{"arch": "poolformer", "model": "image classifier", "dataset": "telescope images of galaxies (Galaxy Zoo DECaLS)", "train_examples": 88335, "image_size": 32, "crop_scale_min": 1, "horizontal_flip": false, "translate": 0.12, "color_jitter": 0.2, "cutout": 0.25, "targets": ["roundness", "bar", "spiral arms", "spiral winding"], "num_classes": [3, 3, 2, 3], "norm": "layernorm", "norm_position": "pre", "activation": "star_relu", "mlp_ratio": 6, "parallel_block": false, "dropout": 0.05, "inner_norm": false, "drop_path": 0.05, "patch_size": [2, 2], "depths": [3, 6, 6], "widths": [64, 128, 256], "label_smoothing": 0.1, "loss": "cross_entropy", "head_dropout": 0.1, "init": "torch_default", "residual_init": "zero_last", "optimizer": "soap", "beta2": 0.999, "lr": 0.0013, "beta1": 0.95, "shampoo_beta": 0.999, "eps": 1e-08, "precondition_frequency": 50, "max_precond_dim": 512, "one_sided": true, "adamw_lr_other_params": 0.002, "steps": 13900, "batch_size": 256, "epochs": 40.3, "lr_schedule": "wsd", "decay_fraction": 0.4, "final_lr_fraction": 0.1, "warmup_steps": 410, "weight_decay": 0.3, "adamw_weight_decay_other_params": 0.01}
Rows from block 4, named by matrix and row number. Rows with one number belong to one neuron. Each number is 128 + 32 x the weight over its row's rms, rounded and kept within 0 to 255. All counts start at 0.
# fc1: MLP up (model.blocks.4.mlp.fc1.weight, 768x128), inputs 0-127
# fc2: MLP down (model.blocks.4.mlp.fc2.weight, 128x768, transposed), outputs 0-127
fc1.649 [168 139 158 159 160 173 138 108 164  97 171 126  81 101 133  96 127 124 157 160 118  81 127 100 129 165 166 141 139 110 142  94 136 101 140 145 132 118 130 146  83 119 146 125 146 138 109 134 152 136 120 132 114 143 174 127 150 157 224 170 138 143  96 135 141 148 135 129  37  93 200 123 150 111 133 110 200 153  77 119 118 133 154 149  25 103 110 171 132  95 116 126 151 132 156  73  61 110 103 143 114 168 121 108 176 122 142 165  75 130  88 107 127 140 108 118 105 159 126 143 101 156 172  23  86 115  78  98]
fc2.649 [ 74 152 137 112 138  77 127  39 195 125  90 121 129 196 148 133 164 101 145 152 118 182 178 135 100 179 137 125 104 183 132 137 140 155 126 136 121 128 106  66 106 125 130 113 110 141 117  90 184 123 107 137 130 135  82 184 111  82 107 146 141 134 125 108 116  90 172 146 139 122  75 127 184 120  85 128 111 142 153 124  97 146  69 128 157 138 107  97 125 146 125 125 134 145 169 135 143 108 172 142  85 138  97 109  78 109 131  56 141 165 127 124 147 126 170 144 159 121  35 120 165 124 126 112 193 242 138 152]
fc1.650 [188 129  52 169 131 145  92  68 164 115 126 149 134 100 179 118 125 157 119  88 139  99 111 166 162 158  55 127 106 165 113 110 158 133 144  96 116 142 159  92  99 137 134 131 103  89 136 108 218 147 162  95 135 129 120 174 128 148 173  61 119  55 118  82 163 143 155 113 150 125 149 152 142 134 145 112  79 136 130 156 155  84 180 168  69  85 106 125 146 134 120 107 162 160 132 146 118  66 109 133 153 155 143 170 113 124 167  37 108 113  94 180 149 132 105 110  87 110 161 162  75 172 140 115 133 117 125  94]
fc2.650 [221 154 158 178 169 115 139 100 120 162 133 120 173 154 184 143 185 128 109 123 154 141 187  48 117 170 118 137 156 122 128  99 167 162 114 128 131 109 163  31 139 127 153 113 155 104 145 102 157 136 121 115 180 141 192 175 120 141 118 125 111 183 153 121 151 124 139 118 124 142 157 123  96  63  91 119 178 121 112  88 114 143 181  97 109 122 135 138 128 151 107 140 124 131 166 134 159 185 142 102 132 118  71  42  84 107 162 129 145  97 157 210 117 159 109 175 127 122 121 110 112 134  80 124 156  92 155 109]
fc1.651 [166 125 138  92 157 178  99 104 140 135 146 115 123 104 110  98 133 140 144 153 125 113 135  91 140 145  99 140 127 124 152 192  88 120  97 152 166 145 137  53 145 137 116 143 174  78 105 173 140 108 137 116 118 134  78 155 245 120 193 144 129 115 125 142 112 137  92  44 132 115 202 161 121  99 129 132 166 143  94  92  96 174 168  95 170 129 131 140 155 109 136 147  87 124  98 146 105  84 123 150  82 199 111 166  93 143 146 171 133  93 108 117 122 109 114  42 142  82 183 109 142 185 152 131  77 131 150 129]
fc2.651 [116 177 173 110 138  50 164   5  91  94 115 151 128 134 145 125 130 119 135 100 122 180 121 125 102 137 181 178 122 179 120 118 134  53 141 138 184 102  74  79 140 118 135 191 155 111 154 113 142 106  83 118 136 125  47 123 142 144 127  90 172 189 112 143  80 141 113 121  99 138 152  73 144 121 126 133 147  86 142  81 165 141 110 134 147 153 165 173 150  64  97 116 100  91 134 143  91 122 103 127 155 127 116 101  76 128 133  76 137 141 138 116 143 118 144  90  85 155 107 137 121 136 119  94  83 182 148 105]
fc1.652 [ 91  93  95 141 162 138 101 114 111 117 102 119 144 152 150 130 140 127 147  76 120  98 118  36 144 142 149 114 115 106 117 160 131  55 112 170 155 150 101  98 175 135 186  56 119 135 123 111 162 151 153 158 116 158 133 205  85  83  98 105 143 161 115 116  84 118 171  91 116 153  95 130 124  94 143 132 112 116 102  60 154  89  69 158 118  98 133 157 116 120 140  94 110 165 111 132  70  62 138 112 163 207  73 211 147 104 139 107  78 178 141 150 172 125 141  99 123 160 117 105 115 114 143 164 115 107 163 157]
fc2.652 [100 167  98  88 172 137 153   0 154 155 137 110 160 117 118 147 125 108 123 136 177 123 175 108 137 109  82 134 133 141 144 108 120 153 116 124 155 157 108  24 121 111 143 149 150 108 165 158 127 120 109 148 116  90 144 157 129 129 144 144 181 121 106 128 106 120 118 136 107 148 119 102 102 164 135 137 160 126 198  82 143 178  88 123 112 102 100 115 128 152 132 110 104  96 160 119 110 140 198 144 101 129 105  19 135 130 154 125 126 122 147 124 116 108 143 123 163 154 216 123 157 116 148 135 144  78  97 157]
fc1.653 [127 129 126 129 169 148  94 129 101 136 164 122  85 122 128 136 126 176 135 136  48 151 128 110 143 143  95 148  93 143 144 150 156 151 145 129 155 173 117 106 131  71 123 199 191 171 125 139 175 157 131 120 161  52 163 121 115 119 111 128  82  75 136  96 126 129 168 120 216 175 147  88 119 125 114 113 137 162  96  78  99 137 161 150 158  80 154 149 144 139 149 111 131  97  42 100 130 125 101 138 163 105 147  57 117 105  78 155 160 179 147 113 131 165 121 129 132 193 146 122 144  77  83 187 159 119 173 186]
fc2.653 [149 126 123 131 170 139 151  17 146 166 115 120 117 189 228 116 131 109 126 113  95 113  80 163 119 125 120 116 112 116 155 143 121  93 152 134 152 123 103  53 146 145 138 141 108 111 140 114 120  97 121 128 168 101 134 157 189 164  91 127  59  72 129 143 105 116 163 178 108 116 110  92  88 136 134  87 142  94  90 160 145 160  94 129 112 154 162 115 125  70  94  94 140 160 162  72 146 111 148 146 124 141  89 106 177 165 143 101 168 114 199 125  82 178 171 114 157 134  95 191 154 169  83 123 120  94 155 126]
fc1.654 [ 67  90 174 180 145 178 112  66  57 168 184 134 107 138 119 105 130  37 103 114 139 135 179 105 108 178  82 141 109 157 167 157 114 141 131 120 144 160  92 160 168 165 142 178 114 114 150  88 173 160 152 120 123 106 122 126 100 143 128  75 110 142 159 141  71 120  93 140 126  88  98 146 131 175 153 116 104 137  95 111 142 118 212 139  98 132 100 137 159 150  92 120 116  87  85 161 150 139 115 152 133 126 159 103 145 108 103 158 126  81 149  97 100 102 142 160 160 102 126 160 143 134 123 190 222 139 145  70]
fc2.654 [170 122 147 131 161 102 156  80 162 165  88 115 108 138 143 131  90  80 143 117  93  54 124 191 129 114 142 100 176 130 134 136 132 142 116 124 114 148  95  88  78 102 127 136 144 149 150 151 118 114 171 131 135 166 108 117  86 182 133 103 168 136 114 161 107 109 114 104 151 151 152 165 116  70 133  87 142 146 101 157 131 140 112 146 117 122 155 100 123 130  98  94  77 138 151 142 121 152  77 150 153 119 105 255 138 125 113 124 110 117 164 147 146 153 134 124 181 102  89 124 140 159 148 145  82 121 132 131]
fc1.655 [131  98 120 162 156 120  84 116 106 114 149 117  97 146 133 122 168 154  92  80 132 162 167 106 114 172 126 115 123 123 149 183 112 148 109 122 185 129 178 145  91 125 128 155 173 159 149 146 107 130 135 160 181 103 123  99  78 110  88  52 128  87 130  86 134  81 111 178 152 176 159 148  59 148  98 150 161 151 181 121  68  87  79 125 120 106 149 122 126  76 145 154 136  76 130 159 139  90 133 134 130 169 168 170  77 118 158 164 129  97 123 106 117 116 124 222 146  92  97 136 108 180 135 218 182 146 135 115]
fc2.655 [127 130 128 126 155 203 119  41 158 129  76 139 123 125 135 131 161 153 140 123 153 114 128 207 148 167 121 138 163 114 102 150 133 118 112 167 105 125 159  73  89 108 202 146 175 129 106 151 126 113 145 108 136 171 125 116  96 142 102 134  84 125 133 151 100 150 130 102 170 116 166 129 114 186 132 145 102  78 105 134 115 137 159  81 150 166 223 140 106  89 120 121 101 110 125 128 197 173 111 138 138 108 129  90  66 180 111 189 159  91 193 135 149 179 133  90 151 111 153  89 167 130  82  91  98  88 146 180]
fc1.656 [121 145  96 106 125 111  84 109  80 112 110 135 114 135  92 150 131 135 114 153 151  78 102  67 132 167 134 120 103 139 108  85 143 170 132 117 168 180  98 124 132 128 147 100  79 147  68  97 127 167 138 124  87 152 139 152  78 120 144 118 128  81 136  47  76 230 122  89 115 114 102 144 230 150 125 130 134 136 109 137 140  91  80  68 153 117 132 147 146 101 123 189  65 139 131 140 136 103 133 119 166 175 158 203 150 121 135 133 118 159 209 136 118 154  99 118 121  84 117 178 136  74 148 146 151  97 101 117]
fc2.656 [ 85 130 169  98 169 131 109  42 121 132  67  93 125 122 158 118 142 157 169 110 188 126 112 153 141 145 114  96  96 127 141 129 142 130 112 129 158 134 128   0  84  97 139 148 155 115 140 136 122 107 157 119 101 107 107 154 116  80 139 167 166 117 120 122 118 126 144  94  92 130 151 108 177 148 143 143 154 165 127  96 131 134 163 165 140 119 106  89 149 104 166 106  96 149 150 176 135  90 181 158 111 139 117  45  82 112 157 102 131 114 135 137  78 102 110  99 192 157 232 148 125 112 138 108 145  82 119 115]
fc1.658 [ 92 133 109 147 187 151 143  83 137 134  86 115  83  75  87 183 175 186 170 107 111 118 129 121 117 108  87 114  98 123 157  83 112 119  74 100 140 154 115  83  96 126 127 140 130 159 145  91 113 137 166 145 113 118  86 138 134 121 188 141 117  41 154  83  91 112 101  77 133 148 149 109 153  92 138 124 131 163 109  87 128 118 132 134 141  66 147 132 112 157 116 157  32  83 111 143  62 122 103 133 125 121 169 200 141 129 141 127 182 125 127  98 107 142 112 162 138 199  94 138 111 170  52 181 137 135 154 164]
fc2.658 [175 141 132  59 168 142 136  22 133 101 111 142 171 124 227 116 142 140  79 112 137 156 148  90 133 187  75 162 109 104 108 155 128 130 128 128 149 163  91  63 139 117 113 127 109 105  53 112 163  91 128  84 124 129 138 197 129 121  87 109 142 118 122 118 116 118 132 123 119 127 146 110 131 157  70 113 152 154 134 133 154 107  97 108 159  95 167 142 151  67 122 119 125 195 175 138 105 136 131 189 121 110  75  69  58 146 162 110 168 169 175 105 114 167 105 114 134 125 139 115 123  92  96 104 138  86 103 123]
fc1.659 [ 61 120  68 146 122 116 124  71  94 127 139 110 149 138 139 110 176 130 109 167 170 241 109 149  86  75  74  90  96 169 114 141 152 123 154 102  78 132 156 144 171 108 131 140 188 159  92 182 137 115 150 115 124 104  82 138  87 112 118 111 141 155 115 115 123 110  63 160 105 124 101 122 194 130 158 151 132 152  89 129  94 166 159 155  48 189 142 139 137 147 113 109  70 150  83  92 148 118 133 118 165  96 105 130 125 123 163 187 137 132 187 126 117 171 130 127 130 137 115 136 121  82 185 132 152 137 151  78]
fc2.659 [134 126 114 149 169 131 157  77 148 156 174 152 132 140 103 113 104  42 101 135  93 128 109 116 122 173 112 149  96  81 172 129 137 106 146 154 121 123  80  65  92  81 142  70 146 121 168 133 160 128 167  97  94 146 112 132 157 110 171  82 108 139  76 154  99 101 119  65 136 125 165 155 153  69 150 123 112 205 165 130 162 164 141 128 134 132 172 104 124 168  79 141 100 128 133  56  87 177 121 145 162 164  96 201 101 119 115 139 121  88 158 115 146 185 105  99 126 143 163 122  97 171 116 164  50 151 147 158]
fc1.660 [147 155 108 147 137 155  85  90  84 103 168  53 118 149 135 145 175 115  81 121  40 171  89  74 150  80 162 120 118  90 119  75 145 114 105 199 150 185 111 140 113 108 121 143 184 160 117  99 140 160 107 126 143 152 181 175 108 129 186 165 141  72 156 100 116 185 110 130  48 137 103  90 160 123  93 130 119 110 111  95 126 135 151 116 102  83  93 150 150  75 156 121 106 163 125 103  75 121 173  93 122 149  82 161 153  91 109 156 104 151 155 121 149 149 112 101  77 116 142 120 101 104 102  71 127 135 114 104]
fc2.660 [152  89 148  90 116  78 147  63 126 115 140 161 112 141 153 109 154  81 108 126 101 126 182 156 108 138 138 119 112 142 139 163 106  99  99 150 117  96 135  12  89 106  99 113 113  69 110 141 169 134 139 116 107 134  81 236 122  93 133 154 147 110  96 157  84 110 121 102 101 149  79 130 129 137 125 110 160 175 158 138 139 120  78 131 141 160  73  94 131 106  68  94 105 147 135 111 118  74 158 131 154 161  99  20 114 101 108  85  95 163 132  73 106 152 144 112 145 110 178 160 128 130 110 109 103 161 151 143]
fc1.661 [160 104 102  85 113 181 138 156 176 117 127 139 137  99  70 108 141 182 116 118 107 171 173  70 143 154  63 111 112 185 144 147  95 103 163 152 167 122 177  73 124 131 157 151 159 123 146 162 134 110 125 111 163 144  92 126 149  92  71 120 112  89 116 142 133 118 172 128 133  57  48 167 122 102 129 121 139 135 188  99 122 142  65 152 100  84 171 134 146  97  99 175 160 148  86 107 117  99 121 112 180 192 142 125 127 160 122 124  93 115 147 105 151  42 153 120 116 110  95  53 152 153 145 117 130  72 116 114]
fc2.661 [ 70 140 132 120 191  99 130  19 153 117 102  94 118 117 119 131 197 114 126 108 145 155 127 113 165 189 139 129 121 133 134 149 134 156 118 128 126 123 152  20 116 157 142 188  95 132 153 112 120 134 120  92 140 162 106 123 151 144 138 138 153 186 101 165 128 120 110 115 104 146 124 143 170 165 117 109 157  73  96  71 129 182 115 112 133 139 134 106 159 134 178 169 123  96 171 132 116 135 106 132 114 111 122  71  97 136 118 144 176  89 133 123 128 156 118 131 136 154 255 141 119 136 134 141 123 210 119 138]
fc1.662 [118 135  93 108 181 125 108 113 121  97 135 104 108 120 104 126  68 152  91 142  90 101 123  92 138  96  95  92  85 146 126 130 125 130 177 138 164 194 102 144 137 109 136 111  69 126  66 109 115 122 142 121 117 117 127 200  67 119  89 140 127  92 150 127  84 129 113 127 139 149 107 137  55  66 163 100  98 152 138 155 137  94 111 162 106  84 122 102 132 123  92 102 153 104  86 177 136  93 101  99 198 164 176 245 126 122 142 105 160 177 128 108 139 136  94 149  55 118  52 149  99 123 102 134 167  99 131 142]
fc2.662 [120 137 109 107 139 159 107  39  98 113 108 104 186 127 139 147 131 142 180 106 162 123 132 132 139 147  93 115 171 117 141 129 110 142 107 117 118 127 134  11 112 114 161  94 113 148 117 136 155 104 113  96 112  98 142 179 202 122 194 100 148 105 102 131 125 124 122 113 117 128 100 140 139 155 109 175 141 139 162  82 171 131 153 115 155 109 140 130 152 115 149 109  98 107 172 133  90  84 199 126  88 153  79  64  73 106 149 179  94  88 142 121 155 132 135  93 197  99 230 114  93  79 129 130 136 102  87 159]
fc1.663 [201 135 105 113 116 159 102  80 134  78 156 125 141  99 229 119 150 192 160 112 132 167  94 144 144 103  79 119  74 200 114 140 127 112 133 172 107 140 149  98 145 137 174 151 157 176 139 124 132 162 143 113 154 150 140 194 100  94 130 100 143 144 163 121  99 179 206 147 122 150 140 111 139 102 131 121 140 139  81 129 125 128 178 143 127  83  50 124 148 106 119 141 150 135 132 122 156  55 126 133 113 123  79 189 152 133 122  64 114 114  56 156 109 112 147  89  68 113 154 142  65 134 145 146 109 128 139 119]
fc2.663 [145  98 182 136 147 178 142  18 124 174 133 105 157 143 131 103 106  86 156 161 145 158 128  96 149 149 161 147 207 138 129 109 142 166 102 119 169 141 141  59 106 143 125 102 143 112 171 145  90 168  97 114 170 145 177 188 201 131 101 164 112 146 140 109 143 119 101 166  99 156  76 109  90 131 102 126 203 139 145 136 129 117 173 124 116 142  95 123 124 142 109 149 135 155 120 153 114 147 159 120 103 100 134  23 133 169 148 130  99 173  99 179 112 179 128 179 148 120 144 118 165 141  91 129 115 194 134 116]
fc1.664 [161 127  86 116  88 121 169  84 144 123 156 127 195 102 188 125 110 177 112 143  98 137 233 122 150 117 147 165 158  83 150 132  91  87 120 122 155  91 171 114 207 135 133  98 165 152 134 119 116 121 165 116 129 123 137 109 116 118 115 153  83  87 161 140 168 126 164 161  99 122 162 124  61 140 133 103 227 172  93  98  87 191 159 156 110  62 140 136  92 148 102 133 186 127  60 140 129  98 123 135 156 175 144 154 146 127 129 140 142 124 184 125 117 142  90 107 108 150 163 127  89 170  97 115 109 148 132 107]
fc2.664 [ 62 165  66  87 128 125 136  70 138 126 135 143  81 168 131 137 133 149  71 183 114 154 147 109 164 183 155 204  92 163 125 169 143 178 127 122  91 150 148  54 108 125 128 131 110 144 162 130 138 105 125 175 126 132 142 218 129 126 107 152 167 125 118 138 154 153 135 159 106 151 102 132 170 165  88 155 145 123  99 138 121 124 125 100 145 119 107 120 120 135 133 103 133 148 158  94 134 153 123 159 194 118 168 131 119 132 181  43 144  87 172 140  96 158 179 172 176 214 166 126 123 172  97 127 148 176 162 140]
fc1.665 [ 71 138 160 156 133 110 121  93 115 134 173 129 108 125 224 123  47 155 127  90 118 138 126 140 138  30 136 138 126 167  93 139 120 114 118 139 135 160 135  98 142 137 117 118  84 135  91 133 113 124 130 179 145 153  76 173 123  89 178 127 148 146 133 125 110 120 171 129 143 129 135 147 160  99 128 115 184 141 127 123 142  93 180 154 133  74 152 117  83 186 162  91 157 157 179 100 107 153 171 172  94 139 110  75  84 124 191 128 123 146 108 127 112  63 113 136  90 131 126 110  29  88  99  84  96  77 113 155]
fc2.665 [ 89 164  83 174 104 166 126 111 116 157 131 121 124 163  35 116 108 168 117 142 108 160 103 109 224 134  97 140 129 155 108  74 159 159 121 120 148 137 161  88  86 159 167 106 126 165 143  94 187 150 124 114 154 119 133 104 134 129 155 149 120  89 121 180 152 157 134 124 114 117  64 134 125 165 124 144 130 230 172 111 121 119  91 103 136 150  73 179 154 205 112 112 101 124 117 136  61  95 154 185 130 129 158  95 158 150 142 148 100 131 135 113 141 128 156 157 117 101 100 157  92 142 123  85 139 218  98 133]
fc1.666 [ 62 147 160 122 125 172 107 106 152 146 169 176 148 126  90 104 184  81 116 149 153 152 145  56 132 114 162 125  81  76 146  83 166  85 114 148 120 143 220 110 126 152  75 130 117 153  97 128 147  93 125  96 163  99  98 215 123 151 149 106 118 118 146 123  91  67  86 138 162 121 134 141 124  66 103 118  77  82 121 175 146 146 133 110 140 121 163  97 116 125 115 196 138 138 105  90 123 206 111 128 141 136 111 123 184  88 171 161 156  82 139 109 153 120 111 116 132 122 110  68 103 124  83 110 112 156  94  87]
fc2.666 [128 135 223 148 153 161  95 106  87  84 140  74 153 150 182 124 120  89  83 125 107 154 112 160 136 164 121 110 137  87 153 135 138 116 106 102  94  96 147  41 147 116 108 122 141 138 148 113  99  96 110  52 159 108 108 144 109 133 129 127 108 136 136 104  99 144 158 154 162 117 139 125  88  81 138 146 107 108  85 141 112 130 187  85 127 139 105 148 113 156 138  99 128 179 150  75 129 194 208  82 123 129 155  20 170  76  90  66 147 146 155 141 122  55 150 129 106 154 122 129 126 118 102 150 126 158  90 120]
fc1.667 [147 112 119 129 116 128 148 119  91 136 167 115  91  86 156 147 164 145 152 124 131 156  96 116 154  63 126 127 134 158 151 145 170 147 105 106 174 177 104 131 152 154 110 242 235 160 116 112  85 146 122 124 186 140 116 123 129 171 145 109 136 150 169 121 186 109  79 126 117 136 181  76 114 177 146 129 153 174 102 128 104 171 146 110 166 123 127 166 160 115 122 141 148 137 124 156 142 102 126 115  93 128 162 107 155 148  71 125 129 117 144 128  95 147  78 148  99 137 153 149 140  99  97 255  74 156 135 167]
fc2.667 [121 114 142 153 205 158 173  30 167 113 184 152 152 176 150  97 135  62 115  79 131 104 132 204  78 151 102 171 137 145 137 130 122  99 135 148 115 105 179  88 142 124 152 147 130 117 131 104 153 126  89 112 136 127 100 163 149  96 108  83  88  96  95 156 101 135 158 129 141 131 129 104 120 117 155 152 158 153 132 177 142 119 138 128 131 156 159 130 144  65  87  95 111 112 127  85 149 187 187 130 151 160 108 180 126 144 138 144 145 123 190  94 107 165 112 105 125 124  32 121 189 150 125 148  72 155 165 179]
fc1.668 [ 49 129  62 111 110 136 135 104 129 135 109 146 146 109 121 134  55 120 169  96 171 120 187 143 100 115  15  91 133 123 117 159 101 137 131  94 129 119 155  98 157 115 110 132  98 114 120 154 102  80 148 101 161 110 120  96  96 127 145 106 126 130 157 124 157  76 125 119 156 148 132 115 190 172 150 145 136 148  28 152 113 126 121  94 129 141 124 133 141 127 150 130 111 145 131 155 168 156 147 113  71 141 141 103 145 106 151 144 190 144 166 155  87  93 144 123 167 134 125 160  22 121 181 117  35 155 151 123]
fc2.668 [ 78 114  70 124 123 118 102 104  84 145 158 111  97 103  17 135  87 101 129 149  99 146 122 137 143  99 171  99 103  78 114  70 119 147 109 146 106 123  62 126 108 102  84 132 142 132 103 116  86 141 147 138 115 119 123 130 149  98 129 106  83  96 142 145 104 129 151 123 133  88 111 100  49 109 136 121  64 128 161 110  92  79 117 103  97 119 135 130 119 211 140 104 120  60 111 111  93 105  12 160 131 130 185  95 186  88 129 159 148 154 151 110  98 145 125 105 101 136 186 168 122 152 141 134 105 127 100  98]
fc1.669 [101 108 139 130 132 117 164  43  95  95 118 120  97 107 166 163 231 141 152  70 148 151 196 141 169 200 107 152 172 156 108  79 151 122 104 156 125 140 170 201 112 149 126  95 135 173 122  85 137 165 145 119 140 103 133 127 126  95  88 134 114 188 174 132 119 139 149 139 114 112 175 136 108 165 112 129 137 122 154 131 127  98 120 109 148 103 164 135 119 117 110 144 119 189 152 126 136 143 130  51 106 123  86 186 148 200 106  56 100 136  91 164 109 101 134  85  86 130 130 142 132 108 152 177  61 146 139 136]
fc2.669 [169 106 188 136 137 142 147  48  98 132 173 156 165  78  70 100  99 107 129 154 118  97 132 148 122  57  67 128 115 143 168 106 161 115 161 129 121 106 216 167 117 174 117 138 118 134  96 115 127  91  91 170 106 114 147 157 111  86  97 101 156 117 101 135 130 164 137 180  66 154 146 104 111 123 137 165 143  98  68 109 120 111 129 167 147  90 125 138  92 114  92 110 113 101  82 136 133 185 138 118 105 174 100 190  69 121 137 219 122 131 155 123 143 141 138 148 144 100 138 127 146 115 114 198 173  64 141 134]
fc1.670 [201  56 131 113 140 139 121 167 130 162 120 117 140 126 142  75  64 100 111  84  58 158 114 104 127 100 105 136 136 130 156 115 192 127 134 129 127 127 156 149 143 101 121 192 162 170 122 160 179 137 126 125 166 139 122 125 102  99 181 150  99  90 114 164 240 191 116 125 118 131 155 112 119 166 121 159 138 146  76 137 106 133 177 150 189  96  91 158 144  50 156 110  97 115 105 171 164 138  86 117 162 123 152 139 118 136 128 178 127 144 137 101 157 132 144 197 154 115  92 135 117  93 153 145 193 123  97  90]
fc2.670 [ 71 165 138  94 105 149 133   0 127 134 146 109 136 114 153 136 158 118 115 133 158 107 109 204 150 143 118 137  68 129 141  88 106  74 138 115 133 160 163 115 136 122 134 124  88 121 124  76 134 128 118 130 128 104 104 233 141 133 114  91 136 122 124 148  54  63 176 148  80 125  80 175 120 162 110 128 136 119 154 143 141 171  97 113 142 100 149 105 140  95 141  95 142 140 137 119  86 161 169 141 118 181 108 135  72 165 133 148 150 114 188 137 120 151 114 154 132 155  99 167 144 149  59 155  89 154 138 161]
fc1.671 [134 113  87 104 136 131 130 136 143 138 139 121 121 134 140  80  86 144  89  96 112 163 196  83 117 163  95 115 112 128  70  74 144 124 104 131 164 143 158 129 142 169 128 141 212 159 148 159 134 114 110 148 167 152 186  59  87 149 133 114 147  49  88 125 207 127 142 169 235 180 116 119 129 134 116 136 109 169 102 116  76  65  83 115 158 107 110 115 115 101 144 122 136  44 131 121 125 147  97  91 145 151 144 102 109 107 157 137  95 135 121 175 113 124 159 194 151  69 105 106 123 131 122 155 131 161 146 125]
fc2.671 [100 116 127 126  85 160 105   1  82 115  84 126 101 130  43 113 145 212 126 147 143 102  91 167 132 137 122 114  88 147  92  99 126 103 124 120 133 126 147  77 118  67  92 150 106 159 110 162  71 142 160 100 131 134 146 114 113 153  94 148  93 122 112 188 127 121 106 168 125 125 162 120 145 225 117 146  96 139 142 170 104 116 174  58 146 150 160 183 116 109 131 109 142 114  90  73  87 146 103 153 115 166  81  97 150 170 106 158  96 106 136 111 138 140 137  95 136 146 154 171 113 137 143 118 130 169 166 125]
fc1.672 [147 162 113 150 105 192 137  76 109 101 170 131 131 103 134 134 199 112 104 144 179 147 133 112 133 118 111 126 151 155 124  38 146  96  95 180 138 140 188 177 111 149 123 119 130 167 106 105 122 137 150 104 150 173 115 123 142  95 118 118 154 108 129 133 184 106 155 102  57 153 154 160 107 108 179 137 119 143 141 190  72 107 118 157  97 116 142 137  40 109  93 167 180 166 107  74 139 132 151  94 127 138  85 123 170 125 155 114  61 144  64 121  94 160 120 123  79 116 147 139 167 135 164 124  38 159 110 143]
fc2.672 [142 169 123  94 167 152  99  68 146 114 122 146 139 177 114 106 138 123  77 107 144 136 114 161  61 140 158  84 129 120 175 192 167 109 160 132 131  99 160  36 114 129 158 178  90 138 110  90 124  98 133 141 122 137 116 160 148 123 118 179 108  92  73 107 122 135 134 158 105 137 121 133  94 128 114 155 163  64  75 178 175 140 140 115 113 117 141  99 148 149 115 137 120 157 184 139 163 104 194 155 141 134  98  11 151 122 143 111 121  93 142 159 114  52 107 153 104  77 149 110 141 108  63 152 114 157 138 172]
fc1.674 [181  84 114 154 163 156 143 110 170 144 185 100  97 156 147  93  96  93 107 174 101  83  99  74 117 159 180 116 156 145 163 114 137  53 113 106 141 119 135 138 171  87 127  77 145 149 122 122  78 140 135 127 109 144 161 134  95 140 130 167  50  99 129 134 126 148 161 129 101 127 185  71 126  93 123 142 152 109  78 120 146 141 169 113  96  38 128 152  91 118  84 118  99 115 117 114  88 104  88 105 142 152  81 132 176 127 125 179  94 197 174 108 126 148 151 121  90 187  89 194  83 126 124 154 158  97 101 138]
fc2.674 [ 49 212 136  61 130 115 124  49 158 116 136 109 168  87 152 138 160 136  70 154 156  98 158 142  92 172  83 143 122 143 150  94 123 180 133  91  91 133 120  80  73 103 120 168 112 131 154 116 139 120 128 144 118 138  99 230 110 102 115 118 105 107  94 144 116 106 145 149  99 137  89 140 167 149 129 141 181 136 153 125 134 224  89 127 146 129  94 103 123 139 175  82 163 131 152 154 159 142 140 146 137 146 154 114  96 117 127  36 133 139 157  86 122 143 181 135 165 111 103 109 156 126  86 123 115 153  87 151]
fc1.675 [119  90 114 166 125 142 120 103  98 157  76 136 128 106  84 119 130  98 121  98 176 136 179 109 129 218 176 134 116 126  96 174 184  90  89 131 147  81 126 152 127 133 151 145 181 147 154  88  86 140 135 169 157 135 164 166  68 108 105  76 153 116 143  99 213 136 112 132 161 175 145 152  57 146 114 170 148 152 128  97  87  88 116  81 114  93 139 151 173  92 165 114  99 103  73  81  71 132 163  98 133 162 139 150 111 150 101 164  82 133 145 131  90 144 156 122 142  87 137 136 114 121 119 216 111 143 164 141]
fc2.675 [ 58 128  96  91 135 143 121   1 168  97 114 120 158  88 101 136 208 164 106 132 145 131 110 151 128 105  74 109  91  76 107 139 105 127 111 121 126 152 137  15  91 107 127 183 124 111 114 139 158 137 141 101 161 108 117 113 113 110 105  96 135 166 119 137 114 100 171 110 162 111 160  99 131 180  90  86 140 114  93 127 111 127 137  77 120 149 140 101  68 114 140 117 132 104 172 122 127 163 131 128 101 154 153   0  95 119 131  83 127  91 154 133 111 107 116 129 144 153 122 103 145 158  88 117 135 108 116 136]
fc1.676 [146 100  13 125 176  78 136  65 130 146  80 105 161 133 152 108 180 233 147 100  99  91 169 134 150 109  86 108 101 112 130 164 123 117 132 115 127 149 126 199 123 142 122 157 175 131 100 155 199 133  72 112 143 136 135 154 125 122 132 150  92 106 152 103 178 119 105  85 139  85 151 154 145 124 100 107 129 162 190 119 115 128 149 201 122 172 163 140 121 100 106 150 128 114  88 163 135 157  76  98 135 113 156 151 138 175 113 141 185  80 109  99 120 146 120 110 147 123  99 141 159 127 113  61 167 135 128  96]
fc2.676 [147 108 132 157 146 106 131  30 124 151 106 142 173 116 164 113 212  31 136 149 125 155 127 108  84 152 160 128 134  99 140 113 119 112 145 150 139 109 121 104 132 139  79 116 181 126  94 161 123 137 124  96  93 131 170  85 161 116 149 160 166 118 128  71 132 101 166 138  80 136 159 102  87 104 141 128 157 137  68 122 141 154 133 117 113 132 120 124 126  86  77 209 138 154 109  83 149 124 134 109 150 113 123 152 112 104 130 214 108  92 150 143 145 213 168 124 151 119 126 122  87 104 140 152 146  29 186 111]